From a checkpoint of a small self-supervised image encoder: 48-pixel images, adamw at rate 0.0038.
Rows from block 4, named by matrix and row number. Rows with one number belong to one channel. Each number is 500 + 40 x the weight over its row's rms, rounded and kept within 0 to 999. All counts start at 0. Numbers have three digits each. After the name is the row's rms in percent of the matrix's.
# convs0: first 3x3 conv (model.blocks.4.convs.0.weight, 80x80x3x3), inputs 0-11, a 3x3 kernel for each
# convs1: second 3x3 conv (model.blocks.4.convs.1.weight, 80x80x3x3, transposed), outputs 0-11, a 3x3 kernel for each
convs0.17 107:484507523477504517503538521490542526526538508522509516472571521450514534472486505557469497591411486525505497529457515594410475549479495537494504591455486553501495563521497615542522582535516573423452604432461533526504541488445565527404546536438528499455532482415502487447523538493579536508556518477502465514610381492500494514
convs0.18 088:528519530437467476513472514497519544517482524494482473507505498470422491514493491534513512526507505504486505456473483481462468459481476540506482496535497485490480501468480455484498505525504487534494509515461484492484506510488502520479502501506521511490530505504513506493442481461453467560499528490499492509576500549514529510
convs0.19 107:521518464511565512468526494514512455498447475448423441484442432533503502482528479484439478482411465514499485498523516520391507503482464498483499492410459516484506496387420523498432498503478502481538555425530520559506484479483481460418507519440518464503557447451552516495522501490510533530459482547503514490485338453497521515
convs0.20 109:501508475529486458449416480407455505407482508485469486549482413562570483485544457434438514469518515530527490514503522480509527533542485507515509532551525507518508451468500476485482525519512467490538493571496530537469474475487487482526485536522501477517528495521522527514420497485475530448492428486446423498461480477521531483
convs0.21 107:495533485450458423491549497449446440418474477480532516463439498415323461463382479489526489465486495468416460500529499499557531448408447473463472500513484501498480562490506543480518492454522582600570479495540463359438511540534513537541512470483516523490509497479495460480492520551463502493519561520484470494458450480452341427
convs0.22 100:487534483482461525556561511467499487435463482515455484472456492488469556506483579489512454487555472494471509507525484504480494530529511422444463477400450622600507534560519517526534521492565549521477532538473521509515512502513506452506536595525487479455474500470483470473521530501441616468539465493508488474447513492439367512
convs0.23 095:526468482520526478503499467504540524527526441503592474505461552465449527526457504468517553481460621509478526469519488471494554492441511501502494498524539499484508493470518519382559540465487471558529503476579540456505497518551498508565506480517502538567513475587520502545520532497462567435532520463495516550531439619529427485
convs0.24 091:508501481516513566527577387520503511478446565497515509499547500470547493529475537476481540507587448474509521500476484507511430492526506490520498489468515497533471515512523502505499471540496506513517518568483482508521524509485525530470505517532499499486507539509506486521470463501416412498500491551513495484485599440508420523
convs0.25 089:545521526517509485464480509435477483513549523468470444463481486490575522474540475469490491460461486454518487512507519492447450508502497461552494482651550416463461493483547497535518483546514447426469452456490485515528447469447443489456447465461509465472535497470526522500471476531504555524503487450489456430511478480570599551
convs0.26 103:491544499501534430539464501503493492506550499504480517488499493495506529480538506491496506490503498503503518495493493490502516482474493519524514504562503499495501497497499502477482479484500505532510508526505480472479515487488496529499504511494513500526521504508500523502479494493469405554493480549495466518507500497486514490
convs0.27 096:496529506582621488463432458527549499500446499501490476439439469484493491499465493508535500514533492495512495506516500484467485470477479483475489504497494494496496451460464494496483487507521529514506545547506500502510509505497510500489518507494487505480488501501492503499531567481556503492504513473546539498518511508506465501
convs0.28 094:494524505533536501528466510484491509498522534448487489512502483428538473457527465551482519490514490487503502474486512482500497496511510497536497550515500502486471500512510471489518492505563508503502508567479504505480484489477504518504506517529526499485507475471493475462419490458459517511489490508524481522448511474482508504
convs0.29 105:547526568514506501543514525531487466528498552587564516551519472506506503490492558459498567466469545532482487493486482523526492532521486514489432547553449504521475515413472482383452506455448474520509503521518512506499516500490534534492511519494465473511480445514502478510442518493449489498499512533454469535457407509553517508
convs0.30 092:519463475465511497451504484481511483457429509498521447477410529465411428471424457467534497506453480496500460543457508438420447467436509376366480506643547534545531478428481534511479517536499466438471438462484488490529476465475467507493488466462511510489539476464530496477468561558564478479526487521470558518501354499502541485
convs0.31 097:525500532499502451527487517510502483498526512479482508524516498429474526484489499520491506492476530505505502484483455460482498463500486476507510513560483469480489455454510494466505485497516476491475442525523465491473491506516489541522498510541497481495505484479500508452463507517447514457442482512522512521494441520522556512
convs0.32 093:545567562454485526438497489502465450495463514518508480526498466508473551510473522478540504486524528518472514492527550493499506513430473474433467538481455519539476573502505548491513540431526505522496546535515581475521546528539563515521530512496481505483500472489523451473505558506506462535534475547502516494474506539576409517
convs0.33 114:455499455516542521537565549482491471476538590501514459469406396409261390500531524539539471490433392466469490513526484532524479519491485531532499501459459485466495513487486555475519513526513552557507463345422518523533492515483496509464518496480504532509513504490517497490519478506444406536489549525514518504426307395494508551
convs0.34 104:506476521522510495471477477499432496471500491487516533491457565525524463507531412503500410514562414480518452517491463526526364531496417482480464469405470481490474463561511464617473483552467549519507545544487555532539430488443473523487454491472512532477514576506494501497491452564441510532492561536504517447492659408489552491
convs0.35 102:540580507460175395533561501502523511517523467499498489505537477484488512487505475507488495483498482479507472471414443508524500482478494521608535478442478487496502514504469544551542490483471504478498524524527487494487503477470498478468498480480484466481487490495482485479464468509493496554512521526524421480533566538500491488
convs0.36 099:486444514481548496468429495436471499508493516502501465502427446508523479483514460516539542566398494505518512505550562511347498541470473540498477541620509515542537500528500479455487564529505497519546549431508531555527507462489482473472493482436539533544571483511533540532453464547474433502506490522455545530576336474473538498
convs0.37 102:508464463561638598463437432426487503519443495523524487424420423530574539463485449450448452540586516487516491489497491510503467508522515530547504493524517493486479475481465497517529487526483480474475545560504487496504502494465515497470517529507488478484512527510489508505516475482520511544507500474488472473541595511494492518
convs0.38 106:538549487551436575525482498477543515495481483465476521449505486484546483470556552498486498490498473468497510509512529505466520518510507450558602453369595491420524503532506510536519508486563485489531496478483491513505505521564487473553503504503485486466488489463497483475468588479563545463523540534509523540487517514494459557
convs0.39 097:505465485547530494538483431514509409503465477512456453537483416502505492419524526463469515433475506464468470475478518450453550457452540539518479585522456557499503534401534469379537458428550502522535494521540471495509486497511498513501467508507493496515472484516463504499435486481469419555489512529484517520474546509494522508
convs0.40 110:488539505513479422482391372427430463455476492437484463485537403464537468461593503492474499467482488458476492522525517516513515491502487544619550487449483468430499532498490516517491537536511539484502509470509524536523511545549498498511465483468531500512514510514506510496456457538479520608542570511518481480502473465478423471
convs0.41 103:510541513547496517560466415466468508495504443480490487508371474393488530474538522523528455520382516448542491525500448518412456461456513484518511515588512535511469514509496541553485553488512540522476550439560500554527500472448472490452475473482517490508532472484481491526464505500437534457486501494482504505522319483438541496
convs0.42 098:460520490525505462480477423530509480495520488469472483444474473493516510497523481486543513468569540482533505494497477516521502505501497508456494537442485533513508504537529491543539491496509537563545533555554525524522508525527524520494506495480567611574528616612552586588483463488459452460470473387568645574491654597541565536
convs0.43 101:495513509499533471526520496529486508551514433524491481481491470512451588470461500514574467507453547507508500495514468487460516513482518511535535457515553489504513475483552485522535499469519518553491515454578537519518505513512501510495488500500508526517546516509524508524513382528498532435502565459486514452499378570471503496
convs0.44 096:460531485499561571440520547456481496489543546479492522511511494502540474553576533489507460505519433482491442453493522464536556457543544512517510503516521514527520454494527491540547440506548511525515535526479520538502514513547539496522539516519514506515495500501500505503491460486493466503535477571524529546491496491524485508
convs0.45 098:512509519516521521486486497523513505501576545502483480458427504459471492455472477500524496505497509477489500473538503474525482462485492494471521477492537481485491531464513509501548521486529472528492476518505468490491438486499445468505465478524457499486458482485455479488501472526494540606496512564515525525514516496518511514
convs0.46 097:522475533488536485464460489433423502441426463460469456489471452519556509437480506516489455398459533475503519499514486464452484449440510497544498553632481511508467554533528470444465471463533455519486439530498465497514481487469483492485456440488516466480491422484487456499466464441466450458489514461494464451374462540476527513
convs0.47 099:528507449478443457488505520466464449481533493476544501545508407557501317553461392462517552527522442511500423511503505524517498541503460500467402487528520482546515446445463543472530524529519493541546535544479540495460481485458486480453489476452496503529505511511516519506480510528482532455519498520475482493504489408488484442
convs0.48 115:464447476465560543495481427441452455476334518476503489472446456461530476463481460521523469514403478495493496512558536506436457498459483495529495498485450530481485479494488531468450509470491547576527535386438526507524494494484498514441493482455535495477550460447502452461499507402537379504506486579493527480538358424490466482
convs0.49 099:474396508432665506542446458458457490518519501506487503505436500498561430482517530467493541515517491494506478473505515512456455496487463513499484469539528476466492460498485533518474500524470483516538515519494478506499494457475492467449486476460501500537517497487511496491471417530477515410475426539472504509532456443499523492
convs0.50 091:500491534446503498441543479471499494490504497501552509516525491491557500551479463491499488472501490522509487468488493467511500487468479545499511584491501531517502525452487471477490445477488511500508491572521482508503482472492513504501494501501508529508515505494522515492470518521436527497518567558485499475468496482525509491
convs0.51 094:484523481417418383495501481488493494509514473481508542509512502492501435452463410481543542510610538469491434522513494515528497509504484515514488467363435496518525485485487514505488506466476526551555547563532510503489491520530496499476479485492491510522500555543471490486461530572468475473486457470452483513586668583463441397
convs0.52 094:476544517458541501536437484505532481459495513516476490462569465445561480452530541521460559558502469526559472531493544543507499510545506502501484535522477514500511513505491492558549457520478515471536527532513474534514526484462509518429479538483535498521552541472524554501422500486525423559516452536487474512559457462470568511
convs0.53 092:501518511549508442458325541468462522466427504491521524471495495539588523504524381522392510381528575501514487517489469450464545484505538526543503527494481510503520470529496505494485496473534516465510467557536496509469465472449486451482485480515526508529489480560493505523482450466512507417451457459511405508380540583514496413
convs0.54 088:493514475541534499515519513443492482512596539555575525540538536537552536488497464522548547539552559489511510522535537516441486533467491468506502478605548458535495496479524518505496492487502522476510504402451517449510459462449445480462438456432510480484524488478528512503506494555469507489504525503544521537561554538552544520
convs0.55 098:484495514486544465454502430445471467450409512517454473527446434511551506507517469505476465472377504505500510541529544489396507524418495504518494538641493520557524546518473443498390447568477482443462475413503509526551499493500510497489509477453527486504542439496535471495527441514474440476536524531525515493477443520489505513
convs0.56 091:514535531480485462462427457422451479491536533475493446469497500474488480473477427469497521504457452485508484490479483517508471536528496480523467463600513438506488537535599547564600543544577526505507558564500532566563483506503484526493496522506495458453515490458514519478478500523451520492506520456513480453566489407546547478
convs0.57 103:558549508528525521520477505476444456491524538432505498503456517485446495539467470507490446508449433483485515496510513496538498515539515384476514416607593462582550493486526501567593500527511546528503526520499518522520448468523433500568478514546492495498516513504510506505505487477495534485516519443484489466497406500482478531
convs0.58 107:525490488488517457532507502471567466516546501513573502470553444465539472472449489513491569486471589516526556528509542518409569491418523511524497488601507486505525541448503520340527551470530504487551499440577509485533504497514497498495487484483501488525482454508479473509474552490477541511523574471519448529531366565501466537
convs0.59 104:481466482544610480495529481477467479455487513445472518469407458449381496522507541548548511480428464522473534520547503489455479491466490512497517494503506510503526501437445483436498532489540550553518467436503500496509514513496496503491498478503510535519513495500518470486506468494386538516464572487554534521408310440487474501
convs0.60 105:460474450520524435530515497522526507485538514555603577493452487486415454554513520482540519442506559498462500490509466502535520531509490522538518488515521488480498513460515485371462545444488529582562463495548501455489497485454501497496492481497469511517452466507488459478488554516377574423501614528496565564373431558517396477
convs0.61 104:492520494536533531446303416439522473380477438448507420480446485489463467531573546519496471509556501441465492505497492549495498511492533600549537640403517447343494507533562502485547591511521527503480501488494498522518529529517519534495478415469483497492498534502503495502404517520370622473461680434519493521507561516490471507
convs0.62 096:523489495513440504426424474440458437453527465443471536457446521503440458565445412483574502511526453499500483504515474514524442497482437500415497430545568473578524514417531510507528462492474516564521516537500498467475480462484475434479490461442499501502522503504518500512460554458466593451492509462440514487496469477494500509
convs0.63 098:510503491516514509502506504427474507507538543512502485514505519503544524479497489542504527509474529527533540445451461452429440464425433536576538555611558507537503548533526525518512522523532430422458472450475501488499494503487500515483495511489496439451487427424499475468501503486511514498494497496491435471486425479547535533
convs0.64 099:520510456412458586571440442430489490512461457444501469539493459508363456507554556486553511515439490504470515530529534531470487484462485507466491504567519511514509473492556601519474472505534525551527507455505490503514558527535528539517546512487507510520536495495505477495457539478441534440479555559455551524550410441475501508
convs0.65 098:517529555522547556477502534439458488489480520501512473469439440497484464491492506477550552422413452535500478487534519475460487480466451490491466518524455489491465542500518524468534558506556456554542477416461504501486501514508517511499510501490472471504472425471511486502498557539567548510491522538504495548440284423591560520
convs0.66 104:465503526588489434533455437501464519455469433527492489499511519447490547527521492503521535459542526474496529496489464481555486492492466534524509464545544468495523481504484390382495479454450512529497439538530498494493490520467501546529457473544511530519460540538471492515523375545361465486522575427518493507399554480484454499
convs0.67 093:552497519512449526432515484452488437529460452431371535497497448527566456530395457499520475540522428518424402487496506477540496482468458485485497476497497489487489480502454531579538510488446519546520532520436521425464511499463491509488450479424489555529538586538538500467381494504528479512600406568482484485532532477517430441
convs0.68 095:512531494557392554475549451474477523550397510565548498489525515568464553496421510502535526503515503520481501497517486492543510475495522517527538524524519490501501507565471489526479490418466512570517521549536519501532517535511497506512492462496528528519521528506525516509537493503483403520501504474512470507474466498501459506
convs0.69 099:480506539558602474479477542472455498458433516464533468479522475490521501496550491522464507484535519482481502536521499554495479500478517555581497579429448479455517520535516494444476562497515548506469493466487480486511501513481520540456498476489493484513482496488481488490537450497521329526512554512542477499447537485491477455
convs0.70 103:466465502558575555453303409468499503461443507530508479458435467468532515513506464476469488455461493523540504515524508483413487531564529513495504504490505499535524475480534444479526531508548511514501478463510536533498510501513522491478543535558506497527512481505511534536534499510462453476477497535525551525404411477541587521
convs0.71 104:535525523456441462472433476468472467497501440456458439562535485439541424435441487466502492494560497476514436494436525460552500495500495482532472589739497495515406537543592521547517517560542518476527499564464501489529468459422474582478489565479483468521519464465540534474456520539520461527520415558521484487513538483497522447
convs0.72 099:475500462489465460450419394504493496478506517478487538450437447478487480504503493475503433464510447433456424457462454490502488484502501453415490459408504543506509501537534534563550507513531544557514547554515517513490493498517474440482478468493491513491485524515482510513478486545524498506507484470574617514538560522454496494
convs0.73 095:527478517530400568457583481480484505533455485470511521541481532511412518525444554497512480588411481493508507487495494516523471486453491513483478492531501532528485504482510572514483534548475500534485559485510508491505502508476507510473511509459539516522548518476518481506499532459559430455533476509494503513594399464464443501
convs0.74 099:499572515454141525507579527455400462502552508512475498461544520598539516483495492464518523481495468493472484451443498489514520491515518616589497448434500489492491525569510522504534503513509496519520536523498498487483496496500493469500516500502497474508500507501474498503512473466478484473485536511474473511516561475462467499
convs0.75 096:514508453467359485530589522440454502515470447466439493507514437511463346461454518485523510556494386486460472516487525510572469461444475488484489465548455497468480489486513576602527441485537487537566554530441499479533514507501507505524494511438532546507539571501517503473502517561477438452504476616477502490550511386499457484
convs0.76 094:468461483430463459523480471511548469516565457464492450531558446472527485462462444505498448464530476470503477490496504495516542456429469488499459517595485444482460542541505491530504530478488523459481467477499501446507425428433405488490433440454541523509610547479582577488537506481556510451456499448500501481524579524520554508
convs0.77 098:519540513571469530447512521426510504369507537506522486511553463533565468572529497474497539480585482506501504511491515498534520507538510537508510557479534498541536487453515477436541447468534493519496505564479510504489510510516513515518529505512506506524479531522495516518433583473447429515557500541466524512432577440497450490
convs1.17 103:518571574551563458534535426524489464501395474472517555509450451482427466517514479438465447462456407452430412518448413523467404506468440509466458495461488509495524540514528507528411524487419449456498463429458440366415504561490519553492505481468452482485447478488422442496510502483520426493497526475497538448517490452465483522
convs1.18 089:505542539515484482502494486516495488488444482484513490509507511476481497508473481519508498520502489490491487511509502524530507511526525514488500505494509516477485523469495545518428512502521483480457484505506514513485505502489488490503518510546518496498546511524497494523514497503487482579511532526497520472489508488514477506
convs1.19 106:546545518533465453506485506539504428453391511475537521407453478462516539486453481454494466425437465438458476520478495486456467474450468504513510543504511530552525457557550498624497535544487510528499526555568485425487541586477572582491509476436462455453408411436428426431504540554550598562523566564487539427520514510466461526
convs1.20 105:510501457558490427486472485549545547571497450472439498493519512556569542557529531579526490546494524514535551502478501449452477496496495466433478474444460495472484522508536481543572459524511528587504546574542501541509458567514518566522493497481505523520491470486502484473489424536484593557507573474512614499512574473538544467
convs1.21 107:527550490551549499518539524446382423453497540511575536509495532401359411523538552484445464445402442501502524526507496471480471505516514493519490572633595551649612465500511475475518467495517487496499461429434492492469501479465519454426492394424474466466430415448461464472519498475491505511479465472503497546464423522476471528
convs1.22 091:501487483502504480495530553452441541520498522514507551490463511408390440516494513494472471501467461510510481473511455541536464524528452528540420510548497468501526496405393488570486474496508491484476488551554510518498518441434459418458527507501486493450502543519485505472514467453527397446517471469505418517511478469440483488
convs1.23 097:589562545527334502528446510503480520472466481508536518457512546497519511539540527408450477370453477438423458417494535452522553485506532491484506507487515513522501415543506496370493516438472489513446484495493462475453506482496525505482524438459518556481487562506470516493526507458465605470533539506499463464485477498475504498
convs1.24 099:542529530491395486517493483442447510462481533525532514408469487465561555485518505511522497495442489499523511483507509541521494508540523505515498468519490461487489482445483558493454491537509441485447497493509489539515510534499526572543521494510543558550537538542519549501474533522453544578510509505497512501547469479505508456
convs1.25 093:516450496478413450477406427489482486427433555473545554496508537561538548496454522492496527491462528482456505483492495478465478494500497501506503537554545540565533519474509491507486512535517470498502533556550519518543539569562574557519532488491501525542477486539534539549463468503447451518453465496478487471495505484473493491
convs1.26 101:488497494507452501509437462507483528462422520486500515530523527506515511519503512524511528494502500503497521514529494490531504509532501483494498479471479506495501498527477453411512545574548486484508476476474508471473514494509496479488524503512504522504480530516528546530516515485393535570508525527490515541513524527545491519
convs1.27 101:502523493510501524524537476520502506502485484490439445480492484525511537431442455507506526516502495493486498484487473492504498464468471474512501466481480514517507495499523439461504494540552500489483467479483462441425489493468491489472495463421485499493539554547505507516477479488466448548468429519536528530534527498489447464
convs1.28 096:499523521497500498510478454495477453462412451453520480523534460488463460539527504518486501505473509483474499509512499503499485489496476513457503517475511507463499516485487588426469522493482483518494488494504531509508467468505476444513491491528519480452503460461505494481503483538479429587504496526501488498488521492465556462
convs1.29 105:527515517469383447470421446515474482469441468466503511477473487463486452495548527470446417432405423422403431482477518468475503460468494484483494490486499467478512495458527563462517498453483498505437500510454472527462525533534534570554572548533539516508517483488517512532488481479464488544497481522432502496534549512513471428
convs1.30 095:513520524530525521507515586515489523532646590567510498518527498515496469506519513487478523506469483538502494514505501512536517540545518454480457501529528523556514534526507501413456552530502500491507466440453493532528548540534498373446465433466482482520498477529560553547500499477443378506446462513524462524523429497498551478
convs1.31 093:527538520508465510514499497518504529478492507525536528510480479500490521502501491528502509473474508490483510474523520479530515513552515514521525530514511508486500544495523521423515540499516495509501506530526499504518524487496507494503515496502494522527498524517538530519507508537461544554513516511494466531522530531525489494
convs1.32 091:475565480495519436500550498533437505511537521516576496488466480492524511528552523493488509488435493476467481494446517517469513560530527484525512507565470521564469522509504502529449472540471466500491478464522460493537524510496489474494518475467450459504467446507498487503524477524541477531517515484499531492515431521488458480
convs1.33 105:529551531528520504526490488493468476463486528527547561531587606501530501535551538512506521444372399466425474524502492440429435453461459478464467519546543551656643459550502431564548469521521460483498531480462511416382537557521611548489496416402505509499481453473439438466474524520528565495537549451493439478492411561444488554
convs1.34 097:556556520611499476578372456511551524490537495492538476548513540523541554574586567480512495491514516484497510511582559500594572480547531473553546521586551588622526486476456516500457478497509427492465511568542476536550493405466539459501467482550532562522525583567501551527468507451430589524490542498492476489527493501452506479
convs1.35 094:532530498547499517534463470521464473463395477424468496482505492436511514426505463516514526477485519484501513514563534490506492490503488458477471476492501460386415450505497456414446529597563473464413459487473488552506506497471503488494496508495510534520505535526495524498511499491406429526442448522490497481464472488512582463
convs1.36 097:518556523535503502498508489534483511474425535488543544501474457464479483444469447482496454472479462449447462520505499477492495455477498493504498512494524536599531489507505473517429499527480506510482526528518501456501482484468483479518429433447494514516482506527469484512474523508535492528496496499497514510491527501472471562
convs1.37 100:572559532547490494527491450525504466494407429473514542493541530523570573516580526486470469440427444450462475475487513481480486496487475478481483502521487494513492458515491475571514499562526474463445483516508481542526532535491575573521530478461506525543508514531482489479505476493412496546467500503520514452490471394484482473
convs1.38 095:499466486492491515474437519493481501488514510561562513473500516434483492507527453494504536519505550491498511450503505485491498475473487509529458478487435452420409492468509507432509570474435506497496488498495549601485448447489413446492519545510469525507471544505439510477472472502432500461479471504462425460484465487526475456
convs1.39 098:534517542492391485507381499500466453461420475433460519490456483476493494566558516491468465498475500467441485532528530536544526500509495486502491477482485441412465540346518532350528489372517482513489528566492526583481407479464471534480524540452504474474520501506493495511474479498438549535453539496408510507499570485519502470
convs1.40 107:480474480514526514453486507523574524587551445532395448486504494563557530552565545544517535511525533567583532454478487521532494529540510498504511522475499498386446508542536514542497482481494474502470493534507509605526525543501503505533544552551488534525494542506488520477494551487558503427445479532522627482525566447555562424
convs1.41 100:506563493514430418489457485509455510475560550540539520480497443518525434476445451462495521467445470485452463459443454464447453441443452438446467474510524478537511490486426447510515456476483449501513518550496545501488538531506542512461520457474472460477488457479500489488479467551519585507541536476549540588542482575543506552
convs1.42 114:554506477518419408460349381492506499485493504493496510469447454479484503544539543495495493480479507483467476538560545548558549540545518539549546532526545483450487493487502523508476520523490488497469515566530519568531503530526518558552534564535580602555582623579541570545458501504438520540463543522483519503482537521485490449
convs1.43 099:468489471483473540484433479481477485438452509492483504511516502494466415523467487469497497489547519490440493537562530512531526496502532494481494525476549505554552544512483493426524468499502493505530517530458525454430545518486556507481484451480491487478496527506508496509524561500479644493531557488530512524509431489500453558
convs1.44 094:506479468532551480524511513446457473521526527506445428452504554460494480507513469523501500548483496544498520566510455568514470555513486468474456502513499505521525553519487496482514562485470519523498546513491573487439535538535516521490501486492476492481484488496471472497516487466481455497499496432498444412422548504458573467
convs1.45 100:542515524497452492513414509481497506445489490528527533539475516527502554597554542529512511541510505539485502538537535561560549541524513516548513519574530500552535533380515510349491513348505487534513521534490534538482484464503443462471453495480526516512567549536554537524488492513393552516464534514465481491487505461476497507
convs1.46 105:512521490492474463493471463535531490467390511464544589478516492528541483512505461506463483493437473510447475503472501485445491483477492433467486488539543465538536505485483461478528455482534492484435553503449555509486594573558635588552587539508508473506503432490558513536509491513478498547486503533553579527576518482590436535
convs1.47 094:504546516555573515495443445483475521494537597566618518490488475384383370514503514533497483470429467461496560493467480474503524435517556516517514501573552551594548525485483529467520471482501452507510450494472469501466499465532438510504453511567481487499484506504488519503537440491481519493507527484470551626490625597509669538
convs1.48 105:554584548587595568515508474611544474516384525478516515547546528524499498484456518503521546539517513534512516489456509487448516526512532454483514554558537545575536536593517449483492459515522500490525458435484423386515535509497511463460519460496456485535449457525520500532602512443536355457434469526610538431550394513516446530
convs1.49 097:514513502528482525511461488528501522454423525473488544503494498459503517479507485520508501475495495470470479516536540461494495457509515482518494484471484509533492466525494425439492535546500485481475460478479469451466496510490535513491505491493513531523504542535506519493521511489448544553522537532470490501492548450509497531
convs1.50 091:480503490521477477502495447511462490480455504500484495543521532504482483500476499534502505514483511523515497470466473499480504502478492479474494519511468548526473484456458487520536527565535474496481464471477482497499514487502505483469516483488518538514505523530508526538482459510451481563501517492532512531539503562500486546
convs1.51 100:553567536608394405533419490464476519503539585593580533498541525557599576580622630557539509489459502517541549509532498502517508489516500498517512535553576504485498450491431479549524499541508453479466574616560557602556510554532530543505517512509566571523542558534540567508494493536410570621490537496443522541451478525529548482
convs1.52 100:539547518543499406511528493522471506502438508518553535461425487451460525482527537499504523457475479487481494454485514480495464475496481492467490480485468480502513558394518508557400464552476491514516528508538460479516506501534523515563494480541493535575480509534453493491483488530564384566498496496500506475518509478499510488
convs1.53 098:527519518490418437500429467507474501508522513516541539486496450526514438511504474518468476448454501480501470458466469424476489487486492465437435490450487468471516525514473429534525491520502470527493542533479519592468473506482560517468495450425526513479496513497502496476496538540467631575541573483513547490486487509543525539
convs1.54 108:522472501447397430462436455435410474443492512490518511508505528547524547524515558499494511488480510513512504466476488473483483466483482511516532537546546539556526488479499468481498492505503518507513532511529519500539512519500534513486523489464493508528496508533518523530427447503411441509459467477495468466494489483482500490
convs1.55 099:530552491454412400488503470520429484482497593517549530428456442480471450480484461489468472421351449454459485504481498489468504485487507458489507546593565502569531487532508530519475559574536496523491537526531532521555528528484533507486509480445491482512486454530520509537433477546418497590454483541502529517550523544522483495
convs1.56 097:523447472511488489523520483470452463457560554505557504528541548539477499480443489491529546432450527470479523507505536488476520507523533481502461535596523543600529500475525513496506508527517471512534436475562433455555510528524523497508478467518501552571449505563493531561473468500490422475487468463490495444464528518438563526
convs1.57 093:487495474482427442531493444453435523484517579536572567506469456516478431544519432472517532475449486524485501534499507521511519520528512466475468485475485472489497536486473545464453525496461406491498497533549558564561555596541585549562560565566477491529497505567519525551496495560514477460503523505482483507527443512480526592
convs1.58 097:514520484490402501503452505522494525473471502486562506560504499566555550583591543420460478425496508428507491479464473431441461434456484497505494525537527530567532502467542510433505492444506475516472483496455490521496509447447510497512510503486502487483478463484531511509508527508493570519509514480474553464472468446491424474
convs1.59 104:474550519543520530512516446512491435492429500483514558509499522481450467439408429492539538531542511437412429546571558473504494447454437518500490513475443539582570518521531464434462474492539508495501483490487517442437487518488522558455518459385457472450494521496461482468517535482478554460499497535509487431512443535486386532
convs1.60 097:596574545593497504478391448500481492432389397457479453479453487428427455479531577454483495446455492456449490506539537458485496478475477524513532536540536547576566451546511462471450504483441502465481491451514445434463466493499513482505529437503539539490518540497489521503555513477531604543519526518483480499484435520432424441
convs1.61 095:520475488526485485527464474506519567512577546491496415496497460515537510467515491517494496548518523513528487546498478531520491493492454479529525437442469468391437486535455559483478539508522505477469536548554524583618472418412499448513553579602492494479554545512494516487551503459514393526500509543487469536490529517515532419
convs1.62 086:565573566538507497540509478473460499491549554497546584455418448462403442521499455504532525521507491511491515498501481477509476473502509485503505494514554467526524564543482542465418569493494480484527499491486483523489556467529525444475494451518466486496470485494470492522527385539454339477487473548560463603539544577473580618
convs1.63 131:496492491484483470478469454493478459457467515470526539514515508522505487474455455484479499461446481448445471464458475460450472477480490473487484522552525526565538498493503496500503484506499498488481495464468463423436540545526555547506533502473463464501434428492465459502484490479464483489465483482512516457511483479501481513
convs1.64 103:535542550552600520518464471548495488463543563512543529461495551468460464443440495490500517472481470457449500510508495492519500517538539491497476499506534515544528461491480413470478473545541480441448438424421462478505482479500508452462507456455535534525562537516540539528522507479447393544486529517495450444476372477461459489
convs1.65 096:547521477512446436490438441539508432409335459457541533548513514545525507456471478489466449466411439389396446480478505450465473442469471479512518513518488565600558471500506450509492494480494494477433502510489446485467545520532594559526545474484514493483486436442478495492483491458462492477486447473471482424518481513485456511
convs1.66 093:535575524572541517517477470564535518495427457468507507522472471451508504499490522453487484417462506449451482510574588529523512567502474530497492506477466507487503518545545546423433453570491431457420492523471497490443503539491536532479483417430529572549493527555485464475545567475507629641558539547478460468520476497484443459
convs1.67 102:561598600619591502619558530521544481500535541478527556548534503518519522547532540483468460470457467467471491580591565596647619582630616499519547578601623589611581504608521506557551508519502452474470519528516483509477560504508519481491491460538533544534545571586519550570540621520559613571494539496556488507567510507517509493
convs1.68 097:504535548539488480521472489529476487482446534503529527490452504440445463497534510536541547499488518496479524511542545520522502541521509501475503522521474517500473574417561602298555544474471514530498508528500484496501495493483471486492517536505495513487472492496476467483486535472467536537495493538489488519555547534579469497
convs1.69 097:479455507475491537482480478492525547535617576540533419510515491503493455484488536547507461511473505502524520494459480508485483501488446439502463512539460464414416476512474533510498491542497485510496483491469514569578416437456444443503496542550476516481524504483534512451513465453479426505481503482471503548468491539523580439
convs1.70 104:529528525523435462537502479550487502468450514504538499520569546507557514424484505503461508488515516502486523461441435493515489502506507499497513542492532528537509431541491475582521488520492454458451499548520454443446534558527551495457464449478536519529543566526521540516431508538509603525483482458492453414491488486474457472
convs1.71 122:498516551529497538549531569473541490514545475487480449503513518533527506537515512500518511496444488517497486553616551535574550504534511460475463479535473482523486516506509517485531501529549495539503504558507528538506394421460357414433414463445533536522528514529545533514549549508489581547568587473457466443452490432446500428
convs1.72 100:583568496587518405524401379427475475474510509499501493448393441420452493574573575532529518571549544547504525515535513563565527525517488552559534554535539506447449504490483507504485509479493481473479532570543547584578523453516464502539522586578537568537568617581532580563444432461374385493369446513445407499430502510469514467
convs1.73 095:529536574516515402506538473509432456463524531523534529463491460511430450511493496488524512514525472494488477519512468512530499523555531506470477518460537507515522506587427526482469533488519438435488488478476485463496495551459530453451496449539499502482530505511504495537480474484513366543528502481518510566515504475524502585
convs1.74 093:499488499510512513479468475551482468514499509493506496459474510511523501474452433532527516516483486477474512521526492494471457467486474486507453475504494477430401471486475461390463502535561472471510518535472501529521437481454417466468493502463544534506535493494506493495511526489487382518498515514495463497435437438472505475
convs1.75 099:550588549631568482576467523594540479516544554536533538509554552446452449477506524520516539468457481497512530512542541499545539520578542488497513506530549550601564525589483426537534505552512397446467411411506459470496562536530585441474446384522550563544532539551534561551570502509459567574492549502548491523526469518526498512
convs1.76 121:506502550521485514512467493466501480510501485449476489504529536533533521528528531498507501488472502496492504565622576580646580541581534485486488541568531520541529519515510491527519473503478477513483526594513527587529457481451456478438480462424537583556549590572548563538525557510491524523508511482480476482520539459487501457
convs1.77 101:476522520507411396497475466475418460440520544474531479460493420466472408521470460517512466509451495461493527533478469511470501504488495456444457425472469463460471549565492566453513492480557474491502493509487535543518458511494513498496507462516504484460503477490494495491485445546471508533505537497545546568523540571529598535